A small image captioner, trained from scratch: encoder activation relu.
Rows from block 24 of the image encoder, named by matrix and row number. Rows with one number belong to one channel. Each number is 200 + 40 x the weight over its row's rms, rounded and kept within 0 to 999. All counts start at 0. After the name is the row's rms in percent of the matrix's.
# conv1: bottleneck pointwise conv (encoder.blocks.26.conv1.weight, 160x560x1x1), inputs 0-79
# conv2: growth 3x3 conv (encoder.blocks.26.conv2.weight, 40x160x3x3, transposed), outputs 0-9, a 3x3 kernel for each
conv1.45,110,201,169,216,176,204,179,202,173,245,184,196,154,187,279,203,251,208,182,195,202,163,170,252,200,200,217,244,171,214,201,190,215,199,195,197,217,210,257,184,204,173,200,174,164,175,193,170,200,200,233,247,222,221,226,184,257,246,187,249,191,193,198,228,249,269,209,173,180,164,180,200,261,279,189,200,186,216,284,228,200
conv2.45,119,195,199,177,207,198,222,207,204,200,200,197,169,196,171,204,203,213,234,197,208,202,131,167,151,211,199,197,187,139,196,236,149,247,220,159,232,166,131,206,199,272,196,204,191,194,191,205,190,98,117,135,238,223,233,174,179,159,154,203,194,223,200,205,186,210,195,100,122,132,240,216,217,183,200,172,111,163,141,208,209,221,194,204,191,73,135,124,234,252,249
conv1.46,087,181,190,228,199,164,196,225,191,201,171,203,195,213,268,201,179,227,198,187,173,177,175,203,177,161,248,222,191,200,183,178,232,194,187,147,225,216,192,176,203,180,205,200,193,174,159,186,200,203,239,203,195,170,220,187,241,283,198,196,211,177,199,252,211,216,221,191,171,183,160,127,167,200,178,197,164,232,197,229,196
conv2.46,106,161,155,135,146,109,199,191,194,192,174,179,160,138,152,172,198,202,212,210,230,222,116,140,133,199,199,205,206,165,202,245,161,217,162,107,180,143,61,154,212,248,194,206,178,200,222,233,229,152,142,138,221,225,235,172,194,166,165,196,194,231,199,211,223,242,243,163,137,157,216,205,213,210,212,217,167,148,161,223,220,224,235,242,231,150,132,152,247,249,251
conv1.47,086,207,180,171,188,200,194,209,192,202,187,199,161,201,243,201,214,210,188,189,201,169,175,209,197,202,228,202,179,202,204,146,170,186,186,191,185,196,210,155,205,182,203,188,190,180,180,175,197,201,207,211,212,204,201,179,225,247,198,209,212,183,199,215,219,214,201,196,173,197,158,152,190,203,182,185,160,200,207,201,189
conv2.47,095,151,178,132,185,156,207,206,211,210,172,165,117,160,130,196,205,217,233,175,201,210,149,144,165,199,203,198,190,137,204,236,147,242,195,134,202,169,76,154,200,281,193,207,190,202,194,201,202,159,156,160,235,245,235,133,171,155,146,200,187,221,202,214,197,207,220,121,144,136,214,223,212,183,188,191,159,188,146,238,222,224,200,206,207,147,166,159,236,264,254
conv1.48,090,217,198,205,200,202,195,202,188,201,199,201,198,200,317,210,256,218,186,164,229,172,198,217,202,193,239,209,153,201,207,183,200,163,157,188,214,184,276,212,199,188,183,200,168,181,172,176,181,171,216,201,258,229,259,183,278,244,196,247,203,152,209,211,259,261,208,182,177,201,167,197,245,269,152,197,181,228,268,217,195
conv2.48,114,232,242,200,222,194,226,238,201,201,224,224,188,205,178,204,236,209,242,195,219,231,167,165,193,217,198,206,200,200,251,232,159,262,259,192,252,185,180,206,195,245,196,188,174,189,208,217,209,116,103,153,231,226,231,204,207,198,169,196,201,222,201,207,203,210,215,128,133,141,240,207,203,203,200,200,120,130,155,224,201,205,221,213,211,130,153,183,250,243,269
conv1.49,093,202,194,210,182,207,176,203,170,218,196,206,146,202,278,207,251,240,164,202,216,180,189,226,200,207,223,239,187,242,204,182,210,203,199,193,212,212,238,206,204,191,206,191,167,184,195,146,204,204,236,215,250,240,213,171,278,242,193,263,196,194,201,246,303,259,226,192,198,196,169,192,215,237,180,189,193,234,237,217,196
conv2.49,105,190,194,159,210,199,225,212,205,204,196,201,153,196,187,203,206,214,246,191,208,211,150,167,160,211,199,199,190,156,208,235,169,268,212,155,239,185,122,194,199,281,196,204,178,201,202,213,202,120,97,117,233,215,226,148,186,146,166,193,176,213,200,211,198,222,211,137,129,127,242,216,227,199,205,197,133,171,134,227,212,216,217,217,211,114,143,148,247,249,256
conv1.50,126,228,173,195,171,210,189,196,177,238,179,200,175,194,275,206,241,202,185,200,207,170,177,232,201,201,210,204,194,213,202,166,195,200,199,200,167,200,238,136,211,192,202,178,164,199,197,170,200,202,203,240,230,232,217,174,269,230,193,244,195,194,202,206,284,290,198,187,193,192,175,206,240,267,185,202,197,198,282,193,202
conv2.50,130,187,199,170,205,200,217,234,205,200,194,203,154,194,185,206,216,213,225,195,202,200,118,167,153,211,199,200,193,171,200,242,177,245,243,173,239,157,127,204,198,284,197,203,188,202,190,207,203,94,110,126,220,228,228,150,164,144,144,197,171,217,198,202,171,200,203,108,116,133,233,206,204,161,200,200,116,146,119,224,201,228,205,210,204,103,131,127,233,254,251
conv1.51,097,223,184,199,184,219,197,203,193,205,193,196,161,204,281,207,233,203,192,202,211,188,183,219,201,213,207,200,201,206,210,148,180,205,203,197,194,181,244,174,208,193,204,191,200,200,199,181,205,206,198,206,216,222,209,188,240,222,200,230,181,200,200,212,232,230,202,193,201,173,187,201,207,218,191,196,192,207,244,205,200
conv2.51,101,169,176,141,172,184,211,202,202,199,196,172,146,178,177,203,209,213,216,180,200,203,112,135,131,200,199,193,193,145,204,235,166,261,190,111,200,155,110,181,192,296,194,208,185,208,201,205,204,125,130,140,228,223,222,153,143,142,145,209,178,225,202,201,203,218,211,129,120,107,222,210,203,201,203,185,147,173,108,202,204,216,212,213,194,84,148,148,238,240,229
conv1.52,109,201,165,230,183,201,172,200,163,219,185,200,163,201,268,201,233,210,181,194,200,165,177,223,198,196,221,245,158,237,200,203,218,196,190,184,210,207,236,204,202,161,200,195,166,172,189,160,198,200,246,213,212,219,223,165,255,246,187,234,188,180,195,251,270,292,220,168,186,173,157,200,229,279,187,199,189,245,271,221,196
conv2.52,117,194,183,169,203,199,223,222,204,203,196,200,160,190,177,199,202,214,247,196,213,204,132,163,158,200,199,200,181,135,193,231,161,242,216,160,239,179,140,206,197,265,195,201,176,196,197,202,198,91,104,117,220,235,236,144,171,147,129,206,184,223,199,216,186,211,195,124,144,126,240,212,216,189,197,179,120,172,128,210,219,227,201,204,179,85,137,113,238,256,258
conv1.53,085,229,196,202,196,228,194,203,199,220,202,200,156,212,262,204,252,216,187,201,216,194,191,232,209,218,244,200,194,215,215,172,177,202,204,203,199,200,238,163,201,200,201,198,199,200,201,174,202,202,202,222,229,233,210,186,235,241,200,217,198,192,202,208,248,234,200,204,199,200,181,204,232,274,194,199,199,235,267,200,201
conv2.53,108,190,191,186,184,160,217,203,201,201,199,199,165,180,158,199,208,211,228,161,205,206,109,124,143,195,200,195,204,150,201,257,168,256,198,134,206,184,92,171,195,259,187,197,167,193,202,207,207,101,116,129,213,224,199,173,191,175,123,190,179,206,193,205,187,211,215,117,89,148,218,203,216,191,194,194,82,157,111,207,204,206,213,210,206,119,138,160,233,249,240
conv1.54,071,238,208,204,211,253,202,223,202,207,222,219,181,213,216,198,233,220,198,195,194,201,202,226,236,182,257,201,201,208,237,180,185,190,204,191,192,178,252,182,199,202,212,204,202,180,193,196,201,192,203,209,229,265,215,199,220,236,207,185,220,201,234,185,236,223,206,202,207,214,187,202,208,213,168,204,202,205,239,202,217
conv2.54,095,139,125,139,142,166,198,185,205,197,192,155,171,150,165,164,183,206,204,143,180,201,129,141,146,192,202,198,236,193,193,267,177,239,177,129,186,169,49,149,193,258,142,195,199,198,195,189,206,159,135,139,212,217,218,175,191,178,140,195,168,203,205,212,185,200,215,146,122,127,224,201,203,185,183,201,159,178,143,209,213,200,181,192,205,121,143,143,201,222,215
conv1.55,087,195,179,187,162,188,183,202,178,200,170,200,132,199,246,213,206,207,186,200,200,174,149,209,173,201,207,203,179,201,186,118,180,202,200,155,184,192,197,185,205,167,209,177,181,177,193,138,200,207,210,223,213,193,195,169,204,221,188,205,204,196,186,240,228,223,204,191,191,179,165,151,195,234,178,172,180,202,201,196,179
conv2.55,099,147,161,154,176,176,214,215,215,205,176,161,148,175,156,197,214,217,238,183,205,207,137,173,149,209,205,200,185,108,204,216,163,254,197,130,214,170,91,177,206,297,198,213,199,201,199,208,201,117,149,155,238,237,233,137,157,115,163,200,190,243,207,206,188,217,221,127,146,155,252,225,207,193,194,176,156,190,148,246,230,227,214,212,204,139,143,161,252,249,253
conv1.56,114,200,162,199,172,204,173,198,178,211,169,195,155,195,285,205,256,203,174,198,210,168,180,228,196,212,207,218,166,209,194,169,200,196,191,196,172,195,259,182,201,180,200,178,157,185,198,165,199,203,210,211,228,228,225,181,249,246,190,243,198,188,194,224,278,259,204,188,198,171,172,203,224,254,194,188,186,208,237,199,196
conv2.56,120,191,192,161,210,200,222,222,206,206,193,186,148,197,189,203,211,214,230,193,207,200,120,177,134,220,199,196,182,163,198,247,170,258,226,151,237,171,137,203,199,278,197,203,185,201,185,211,189,111,123,128,228,224,229,150,165,128,146,204,178,214,200,209,183,212,192,116,126,113,235,222,208,189,207,185,122,181,135,238,216,225,209,208,193,102,135,153,247,242,245
conv1.57,108,200,158,199,166,212,160,198,172,244,164,194,140,179,311,204,258,204,169,190,228,178,166,224,197,219,209,204,173,212,198,170,198,193,189,198,197,199,242,200,198,172,197,169,159,186,200,154,200,195,206,239,245,227,222,172,283,231,177,257,186,187,199,209,285,270,218,182,199,165,184,202,231,257,191,195,187,211,248,195,198
conv2.57,121,193,199,181,210,200,228,215,209,204,200,201,171,201,184,210,212,216,240,189,199,199,132,168,155,214,199,197,186,150,198,250,162,245,217,168,235,174,136,201,199,268,196,202,181,197,186,197,188,88,96,127,226,227,226,162,163,159,138,208,189,220,201,214,178,203,196,120,105,131,232,206,214,179,198,176,123,172,118,214,208,215,195,200,189,76,119,143,226,252,246
conv1.58,090,195,171,184,172,173,198,208,197,201,169,200,152,202,227,205,190,206,188,195,162,180,175,200,174,159,218,207,182,202,182,142,184,188,199,135,174,181,196,157,210,162,206,184,191,154,164,166,199,207,203,203,200,190,196,184,207,230,199,199,207,191,198,211,204,203,213,196,195,175,163,132,168,201,162,189,185,197,201,196,198
conv2.58,095,117,108,110,155,160,201,193,211,202,144,126,147,151,138,178,202,209,219,181,199,203,153,153,137,221,206,199,184,144,196,205,160,237,185,149,197,170,83,145,217,279,197,220,203,204,200,203,201,147,134,128,236,224,212,118,148,145,163,195,196,231,208,227,190,210,234,136,118,136,228,229,217,182,198,197,164,159,130,235,238,214,199,213,207,126,156,163,238,257,239
conv1.59,091,142,111,200,132,126,155,195,152,228,84,193,126,191,247,210,190,206,169,202,156,152,126,216,135,159,203,205,161,201,139,125,186,200,202,131,197,155,191,183,227,148,209,146,149,132,158,117,201,210,216,234,202,165,200,165,207,228,177,204,190,198,183,241,248,227,202,162,181,103,127,149,200,211,197,172,175,202,200,199,181
conv2.59,092,175,146,150,156,202,227,210,212,215,193,192,171,184,205,199,200,220,231,207,218,215,155,205,169,224,214,232,193,78,178,235,154,223,190,128,203,198,145,212,212,283,199,212,202,201,185,197,184,101,140,139,256,252,269,168,164,144,167,222,203,246,228,231,189,215,209,149,142,150,261,243,261,200,207,201,141,205,161,251,244,257,171,191,147,66,92,89,250,243,235
conv1.60,086,146,144,144,167,116,188,201,186,212,117,194,175,196,200,215,168,235,199,220,151,185,136,208,136,109,207,194,154,217,137,161,132,200,203,138,184,163,189,102,214,145,243,179,187,139,174,167,202,235,200,240,205,177,199,194,207,227,193,161,198,200,193,201,218,232,154,178,172,139,142,143,190,194,199,164,176,178,220,199,176
conv2.60,086,175,186,185,209,208,267,224,232,231,192,195,193,157,216,211,200,231,262,214,223,243,179,208,212,228,222,246,189,114,198,278,187,252,193,170,205,180,56,118,221,265,205,182,200,186,209,232,221,182,194,192,258,265,270,202,206,199,215,243,213,260,255,244,239,263,256,194,210,203,260,244,253,200,220,223,185,208,201,265,261,293,226,239,230,117,156,132,267,278,243
conv1.61,104,245,201,217,180,226,194,202,197,232,202,206,173,204,282,198,280,208,187,190,236,177,195,236,218,237,222,227,186,230,223,174,204,191,189,198,212,222,249,204,203,192,199,202,189,188,198,179,194,194,227,228,242,261,238,185,273,225,201,254,201,174,205,238,287,275,230,189,195,202,178,203,245,258,172,202,196,213,255,217,203
conv2.61,100,193,201,189,221,200,223,221,206,205,199,208,161,206,200,204,234,214,256,189,201,204,154,140,149,217,202,198,182,149,217,244,165,281,223,164,248,172,139,205,196,282,197,201,165,191,187,201,183,117,106,118,233,219,213,176,196,168,155,205,201,213,198,216,171,209,193,135,117,133,238,209,208,183,185,178,115,158,130,218,211,205,209,204,201,126,133,151,249,268,267
conv1.62,080,191,183,111,197,188,202,210,202,213,155,203,201,209,198,279,206,218,209,252,197,199,189,208,164,158,209,140,201,225,172,103,101,280,213,197,148,132,163,195,284,199,264,197,201,197,176,200,279,291,143,230,218,201,187,204,199,219,207,200,210,257,199,177,212,206,82,201,201,148,193,194,199,196,265,198,200,200,241,191,200
conv2.62,093,206,207,204,213,253,231,217,233,236,203,217,210,205,243,219,221,205,235,216,219,238,202,212,201,247,224,235,196,199,202,264,253,240,191,185,196,239,240,216,257,266,213,200,231,202,146,170,156,197,204,141,259,280,258,208,209,207,214,263,218,262,261,271,200,200,194,192,206,174,244,244,244,200,214,206,199,230,197,253,243,286,91,95,105,44,48,64,195,199,193
conv1.63,110,219,199,199,191,229,201,204,189,240,201,204,179,202,302,198,258,204,199,193,211,183,192,230,213,239,219,207,199,214,221,169,178,196,183,201,197,198,250,175,204,201,195,182,191,199,217,183,193,195,202,229,252,246,233,197,249,238,202,243,206,187,202,223,245,247,216,199,202,201,181,205,219,248,182,201,201,205,236,196,202
conv2.63,099,185,185,161,201,194,228,221,206,204,197,203,172,199,195,207,213,216,253,195,205,208,145,158,137,200,199,200,187,136,202,254,167,276,225,157,236,186,113,207,197,298,191,207,175,202,192,209,191,108,92,111,228,202,207,160,183,139,146,202,194,208,195,201,177,211,199,127,99,106,214,222,212,192,202,189,120,170,111,211,200,218,214,213,200,115,129,134,230,253,231
conv1.64,117,210,173,201,187,211,181,206,185,239,160,201,167,197,275,213,257,212,193,200,219,178,171,256,202,203,211,201,178,233,202,172,178,202,201,202,187,198,244,182,210,183,204,182,183,200,199,159,210,207,218,236,260,234,228,176,263,235,196,263,198,198,202,225,268,264,200,191,194,176,173,203,238,229,197,193,194,201,247,208,200
conv2.64,118,195,203,184,215,204,248,250,209,205,199,209,153,206,200,213,232,215,230,192,213,200,138,185,152,214,201,200,190,152,201,255,177,268,255,193,271,177,149,204,200,286,199,202,188,197,198,209,198,90,112,114,223,238,227,168,197,142,167,206,194,243,200,207,191,211,201,122,122,125,239,220,216,196,211,199,98,149,135,224,203,227,206,209,201,98,120,139,242,251,236
conv1.65,075,191,196,113,194,170,203,217,212,205,184,205,206,202,200,240,209,231,214,253,197,201,199,208,190,191,210,122,201,211,186,92,106,258,214,199,163,170,181,192,241,200,254,202,204,200,142,204,239,283,177,211,216,205,200,210,213,224,223,209,223,228,204,148,204,203,109,201,200,186,191,191,198,191,292,197,218,188,202,200,201
conv2.65,093,206,208,206,212,240,223,206,210,234,202,204,209,207,249,218,218,205,224,213,221,206,205,211,201,246,223,239,199,199,205,275,239,238,177,182,203,238,248,218,255,275,215,200,230,204,157,170,166,197,206,175,264,261,259,210,217,207,217,256,218,268,266,270,200,195,189,194,205,176,258,237,239,199,221,214,200,223,198,261,248,292,69,95,111,42,75,62,196,192,190
conv1.66,108,217,185,205,166,201,164,206,176,223,167,193,159,188,295,208,252,216,184,201,214,162,175,228,203,202,209,217,189,231,202,161,203,200,199,202,198,202,247,211,213,190,203,161,154,196,197,156,200,204,221,216,255,227,217,180,270,229,185,244,194,196,198,232,270,257,220,192,199,186,173,199,218,232,193,199,183,217,261,202,191
conv2.66,104,193,188,172,209,202,233,247,207,207,195,181,166,203,200,208,226,214,250,201,212,205,168,192,135,246,203,220,185,122,197,243,167,256,224,168,239,192,142,210,204,314,200,214,201,203,201,205,198,122,137,119,244,234,237,173,167,139,178,217,199,243,209,237,172,211,198,115,142,124,250,225,216,200,208,184,161,202,136,231,221,249,204,200,193,111,139,138,269,232,240
conv1.67,071,192,204,200,207,197,209,215,205,201,182,202,199,204,203,219,181,208,207,202,192,199,206,205,203,128,218,177,199,201,195,187,177,195,205,195,202,198,196,205,211,205,216,199,204,171,132,208,218,217,201,203,231,211,209,206,211,267,212,205,226,200,224,202,215,209,185,204,193,204,152,158,152,173,177,176,188,202,206,194,204
conv2.67,082,161,174,178,191,206,228,212,237,261,159,191,201,184,217,206,199,227,249,178,194,175,179,192,189,220,237,229,209,188,199,278,201,251,194,202,203,183,90,105,244,266,203,208,216,207,196,195,188,208,191,204,249,253,262,188,189,191,227,231,211,270,261,266,197,197,206,201,187,204,237,244,261,184,191,200,214,212,200,240,242,263,216,205,195,214,200,197,241,246,265
conv1.68,094,172,168,218,172,128,183,200,177,201,140,200,173,199,243,201,137,220,176,198,128,167,147,198,167,132,214,241,146,200,151,170,221,198,194,106,219,207,190,178,206,140,203,199,177,119,145,174,200,216,229,216,189,151,201,177,210,245,191,184,200,192,190,241,199,220,229,169,151,170,151,86,152,211,175,162,174,253,199,218,179
conv2.68,092,155,155,138,157,166,202,189,199,195,166,161,157,147,156,168,190,209,210,211,231,242,166,185,163,222,213,219,191,71,194,240,172,229,186,105,191,177,68,168,204,259,187,202,191,188,224,223,223,165,165,161,240,242,255,153,195,151,174,215,197,236,217,225,228,246,257,162,185,173,248,224,244,203,206,218,157,201,145,242,242,251,232,229,221,149,165,137,245,265,263
conv1.69,101,238,202,210,194,219,199,200,192,227,198,209,174,205,301,195,273,217,192,198,216,191,191,246,211,222,225,228,191,232,207,198,208,197,188,202,211,214,245,202,219,194,198,201,191,196,199,181,201,193,229,233,231,257,228,192,268,227,200,247,197,183,202,238,298,284,234,197,193,193,182,201,228,232,183,203,192,237,244,229,206
conv2.69,109,202,198,174,209,200,238,214,205,205,223,206,171,200,178,210,213,217,251,174,202,201,117,151,147,211,200,199,197,143,185,256,155,264,208,132,221,185,116,204,198,284,193,208,183,197,187,201,181,82,108,114,211,216,218,183,187,161,135,204,198,214,196,206,185,207,188,93,109,105,223,204,206,200,198,178,102,184,105,204,204,200,206,203,182,72,128,129,229,231,239
conv1.70,093,221,200,203,200,227,200,201,195,237,200,208,184,203,278,196,262,210,194,199,216,199,199,261,217,223,227,211,199,237,207,197,205,197,197,199,193,203,250,202,206,199,200,195,200,196,199,190,210,208,206,243,227,264,223,195,267,226,200,243,201,178,210,231,267,258,213,201,198,201,188,204,226,256,178,202,192,229,260,203,201
conv2.70,092,189,197,173,212,203,235,207,206,207,210,206,182,199,200,210,222,217,237,192,204,206,136,164,163,207,203,200,186,117,191,273,166,272,202,141,214,162,94,177,196,282,192,207,169,189,197,205,188,109,123,138,207,209,226,183,191,177,155,226,200,206,196,204,192,213,205,114,125,126,222,202,202,189,198,180,103,174,86,200,200,199,206,205,200,81,124,143,232,244,232
conv1.71,111,202,165,201,191,207,184,210,191,240,164,208,183,204,286,206,274,214,202,199,217,186,183,254,200,214,217,212,184,233,200,180,200,200,202,201,167,186,255,196,206,188,202,191,186,180,200,167,200,206,201,236,238,236,234,200,279,241,202,264,204,197,205,210,301,292,202,193,201,165,177,206,289,264,193,203,204,216,277,200,204
conv2.71,115,203,216,188,222,220,254,229,210,211,216,224,173,208,211,221,234,218,250,200,227,204,146,192,148,219,200,202,189,145,200,270,174,276,239,189,252,182,158,209,200,287,197,202,183,201,186,209,192,96,96,106,221,216,222,189,200,154,139,216,193,221,199,205,190,212,198,98,124,113,220,204,212,192,210,192,103,167,114,213,209,223,208,207,201,85,128,130,231,233,258
conv1.72,089,199,190,200,190,198,197,202,188,212,186,206,157,211,216,198,202,223,178,201,182,170,175,206,188,195,222,209,180,216,197,181,205,200,200,161,201,199,212,191,216,182,208,203,194,166,154,160,196,201,206,243,202,198,198,180,203,231,201,191,202,190,200,221,235,216,224,190,176,185,157,191,205,226,197,200,198,242,212,223,207
conv2.72,099,161,152,141,156,169,207,195,204,194,183,168,138,155,192,161,197,215,208,174,203,216,126,127,108,197,200,198,192,144,192,242,161,247,186,137,194,180,89,155,192,280,179,206,182,180,195,186,185,128,119,129,209,216,203,145,175,125,133,205,182,204,196,202,185,204,207,130,114,96,217,213,203,181,183,170,102,198,107,201,214,203,204,203,201,112,138,140,230,251,228
conv1.73,099,202,187,199,170,204,196,205,175,206,190,200,150,202,295,196,232,212,162,181,203,165,167,221,200,211,215,212,177,204,201,147,197,187,172,180,187,198,241,163,201,175,196,173,167,169,181,162,184,202,202,207,220,216,210,172,233,241,190,222,206,166,200,229,227,253,215,179,169,196,177,192,219,225,157,192,176,222,240,197,195
conv2.73,088,185,200,184,210,192,231,234,211,219,191,200,156,200,168,201,224,221,267,195,203,213,175,162,154,221,214,200,172,157,218,237,160,269,219,164,242,180,104,188,197,293,183,200,176,195,199,212,200,159,118,143,229,237,209,177,194,173,202,216,199,225,211,216,202,217,211,139,140,130,240,233,230,197,199,193,158,167,129,229,238,223,214,211,201,144,145,173,271,264,255
conv1.74,091,199,184,198,185,204,178,200,183,222,182,197,168,189,306,202,274,205,187,199,216,177,182,246,200,242,211,200,192,233,194,160,199,198,191,199,169,199,244,180,205,188,205,168,177,198,200,155,200,201,213,222,228,247,211,197,257,228,200,237,195,180,198,217,260,255,200,194,200,185,178,202,244,256,189,199,197,225,242,195,197
conv2.74,099,193,200,179,217,202,227,212,210,206,210,205,183,201,200,209,212,221,243,195,210,202,122,172,132,202,200,198,190,151,198,272,164,272,202,118,210,183,132,205,197,297,187,207,187,201,189,214,192,99,126,92,220,219,211,165,188,158,151,210,194,215,202,209,189,212,201,112,123,107,228,213,209,188,209,174,111,185,113,205,208,222,191,211,201,87,128,126,223,237,244
conv1.75,079,182,171,201,190,164,179,209,186,203,161,212,165,209,211,196,198,211,191,197,181,196,159,211,176,174,238,209,181,218,183,149,200,200,198,147,196,200,201,157,202,166,197,207,196,152,177,171,200,198,208,220,204,181,200,159,208,247,200,197,214,196,198,208,231,208,207,199,184,174,150,171,199,202,191,199,190,229,206,202,200
conv2.75,097,146,122,155,171,189,215,191,204,190,186,153,154,156,168,158,198,206,203,159,202,224,123,124,122,202,199,203,191,136,191,257,160,247,178,118,187,179,55,138,200,260,176,208,187,192,190,190,207,135,105,129,226,210,222,152,168,140,148,186,174,204,200,207,161,203,221,138,107,108,219,200,208,171,173,195,127,184,129,204,203,211,202,202,206,126,122,145,227,233,217
conv1.76,101,226,198,211,193,212,191,205,193,227,195,207,177,208,305,206,281,213,189,185,239,188,194,221,204,203,219,223,183,205,207,206,201,186,186,196,204,206,252,207,200,182,198,200,189,190,205,185,198,197,234,210,231,239,240,189,269,231,201,253,201,182,208,218,288,270,225,200,199,199,193,200,247,230,155,201,200,238,257,202,202
conv2.76,102,201,214,199,214,200,230,232,206,203,202,217,181,207,200,209,224,215,262,193,210,213,160,175,185,222,201,201,196,192,237,261,171,272,257,183,246,191,159,206,196,285,197,199,164,192,200,209,199,119,108,116,232,222,231,197,198,191,168,206,199,223,198,216,184,206,194,111,108,128,228,218,215,190,197,192,116,135,142,220,208,224,217,213,203,120,137,183,267,250,260
conv1.77,091,176,172,211,182,153,195,205,179,203,151,200,160,203,223,196,157,216,192,186,165,158,153,201,166,145,229,226,167,200,163,192,203,191,200,130,210,188,192,170,205,160,199,195,189,138,153,165,200,205,222,220,199,176,198,175,206,242,198,196,202,184,194,248,216,211,224,181,162,174,129,125,178,203,176,187,175,232,205,219,193
conv2.77,091,142,120,138,153,156,201,188,204,198,161,144,148,147,161,157,203,211,239,200,214,222,149,154,128,205,206,203,184,126,195,221,158,242,171,113,192,182,61,153,214,287,191,216,198,200,216,213,203,155,140,135,238,240,233,163,172,148,172,205,157,220,208,224,220,222,237,160,140,101,214,218,223,201,202,182,163,164,134,238,237,229,224,218,213,140,169,105,226,251,245
conv1.78,110,225,184,199,184,214,191,199,189,223,190,208,171,211,277,206,298,216,189,184,245,186,189,232,202,209,217,200,180,221,203,177,179,199,184,198,195,196,269,173,202,187,199,196,181,194,198,174,199,197,206,222,239,245,229,195,262,225,197,257,202,184,213,208,256,261,186,193,200,187,198,204,260,236,184,197,200,198,270,195,199
conv2.78,109,190,203,192,219,200,242,230,210,208,202,216,170,199,200,215,242,216,256,187,199,196,143,156,155,217,201,203,191,177,204,250,172,274,244,183,235,174,136,206,198,279,199,204,170,202,180,191,182,97,115,139,229,218,212,165,191,148,148,208,202,218,197,202,163,202,178,103,105,145,231,204,210,172,187,180,110,166,150,215,203,222,208,207,201,110,143,174,245,238,259
conv1.79,083,188,188,201,177,160,194,210,184,203,147,209,149,204,245,205,188,212,177,203,179,162,155,205,172,183,231,213,163,205,179,172,200,200,201,146,203,198,199,201,213,154,209,190,166,127,158,167,202,210,198,205,202,185,204,165,215,232,196,212,212,197,199,225,209,204,200,197,157,178,150,123,173,197,180,173,181,211,204,200,184
conv2.79,089,154,121,141,174,162,206,196,211,200,169,127,153,168,146,132,199,210,208,188,211,216,177,151,123,200,205,225,188,142,215,230,162,252,157,129,195,149,53,129,219,291,194,222,204,202,209,212,210,172,133,129,226,232,241,152,163,140,155,206,184,233,205,247,208,221,233,186,147,116,220,229,235,201,198,174,189,181,105,219,237,234,222,218,210,154,170,126,231,240,243
conv1.80,105,166,194,133,201,190,200,206,206,222,171,200,205,201,183,237,185,203,209,241,189,200,199,212,173,190,201,130,204,212,175,152,115,232,225,201,132,149,184,189,235,201,251,196,194,199,183,201,229,277,182,211,190,194,158,208,201,210,207,197,201,257,184,138,201,203,124,204,204,167,185,199,206,191,266,200,206,200,206,200,201
conv2.80,097,206,200,200,213,241,208,217,218,244,204,201,208,210,258,213,221,228,223,213,208,224,209,211,192,240,240,246,202,200,199,257,232,241,183,186,188,248,231,225,262,269,225,225,250,212,153,177,170,205,212,167,265,266,263,207,202,204,211,256,212,269,272,273,200,195,189,200,204,166,249,252,241,200,205,200,195,232,193,253,266,260,72,102,110,86,72,64,191,188,194
conv1.81,110,186,154,196,163,156,177,190,164,200,130,183,140,194,235,203,176,218,170,191,181,147,155,200,173,170,198,196,150,194,170,146,193,188,193,120,155,187,196,165,209,141,205,169,167,129,155,158,193,205,212,200,199,174,193,155,201,212,181,201,191,186,190,216,202,200,187,163,149,156,143,132,197,199,175,168,165,199,200,197,172
conv2.81,090,136,149,134,151,184,221,212,214,225,163,169,151,165,193,194,215,252,262,203,226,241,163,168,164,257,235,238,188,149,211,240,175,245,187,156,214,157,98,169,214,282,196,207,200,199,216,205,212,170,163,164,262,256,235,166,178,160,184,216,203,257,259,255,223,231,244,198,180,167,268,260,252,203,204,213,161,189,142,277,273,245,219,227,221,145,136,149,268,254,257
conv1.82,110,186,144,203,172,137,177,178,157,200,145,180,147,194,214,196,153,201,164,193,143,150,147,197,158,144,200,217,122,200,168,158,197,188,192,109,201,192,184,161,205,137,203,186,152,123,124,162,196,208,214,202,194,159,195,156,201,220,185,191,193,177,182,224,203,203,227,155,135,151,135,148,201,211,180,182,183,253,199,241,188
conv2.82,096,171,154,158,168,185,204,210,199,198,179,187,152,156,201,190,199,207,226,224,256,269,126,131,152,245,225,229,191,122,202,229,165,227,190,140,207,115,118,150,187,263,184,194,182,179,224,223,219,116,134,113,266,260,270,168,176,146,172,210,193,262,210,247,230,242,252,144,185,145,275,251,222,209,215,226,117,198,157,247,248,242,230,237,224,87,115,133,273,274,261
conv1.83,112,223,182,169,150,219,160,196,174,226,168,177,156,180,260,211,256,200,184,201,228,172,183,233,205,223,196,198,191,217,200,136,168,200,200,200,174,199,231,173,218,186,204,175,162,194,202,146,202,204,201,214,227,238,219,175,237,208,183,243,181,199,187,209,248,225,198,197,194,166,168,204,241,249,203,194,190,200,235,198,185
conv2.83,099,193,176,172,198,212,245,227,223,225,198,194,173,205,216,212,239,227,247,203,210,218,152,183,138,240,225,221,191,141,193,265,185,254,215,162,243,177,148,212,213,317,200,212,201,201,190,192,199,139,132,109,259,252,235,181,164,156,167,214,200,262,218,236,196,202,207,151,154,110,268,254,240,198,193,199,144,177,120,267,228,227,204,201,202,134,134,162,268,251,253
conv1.84,112,209,163,166,162,211,170,200,176,215,172,190,139,187,260,206,255,201,176,183,230,173,170,222,203,219,198,196,167,217,199,141,147,189,186,198,164,189,234,174,200,175,200,168,159,182,200,147,199,201,204,214,224,232,225,164,237,203,181,240,198,186,196,198,240,241,191,181,185,170,168,205,243,229,191,190,200,196,252,191,191
conv2.84,104,194,199,190,210,205,247,244,222,232,201,200,177,207,210,209,244,231,257,210,202,216,185,184,158,241,222,220,195,187,214,267,194,265,259,196,271,178,164,210,203,296,199,204,191,200,200,203,199,148,134,127,267,245,238,192,177,178,176,204,194,259,223,243,191,202,204,153,148,124,278,240,217,196,200,198,119,182,136,243,249,236,214,221,220,149,156,169,262,273,261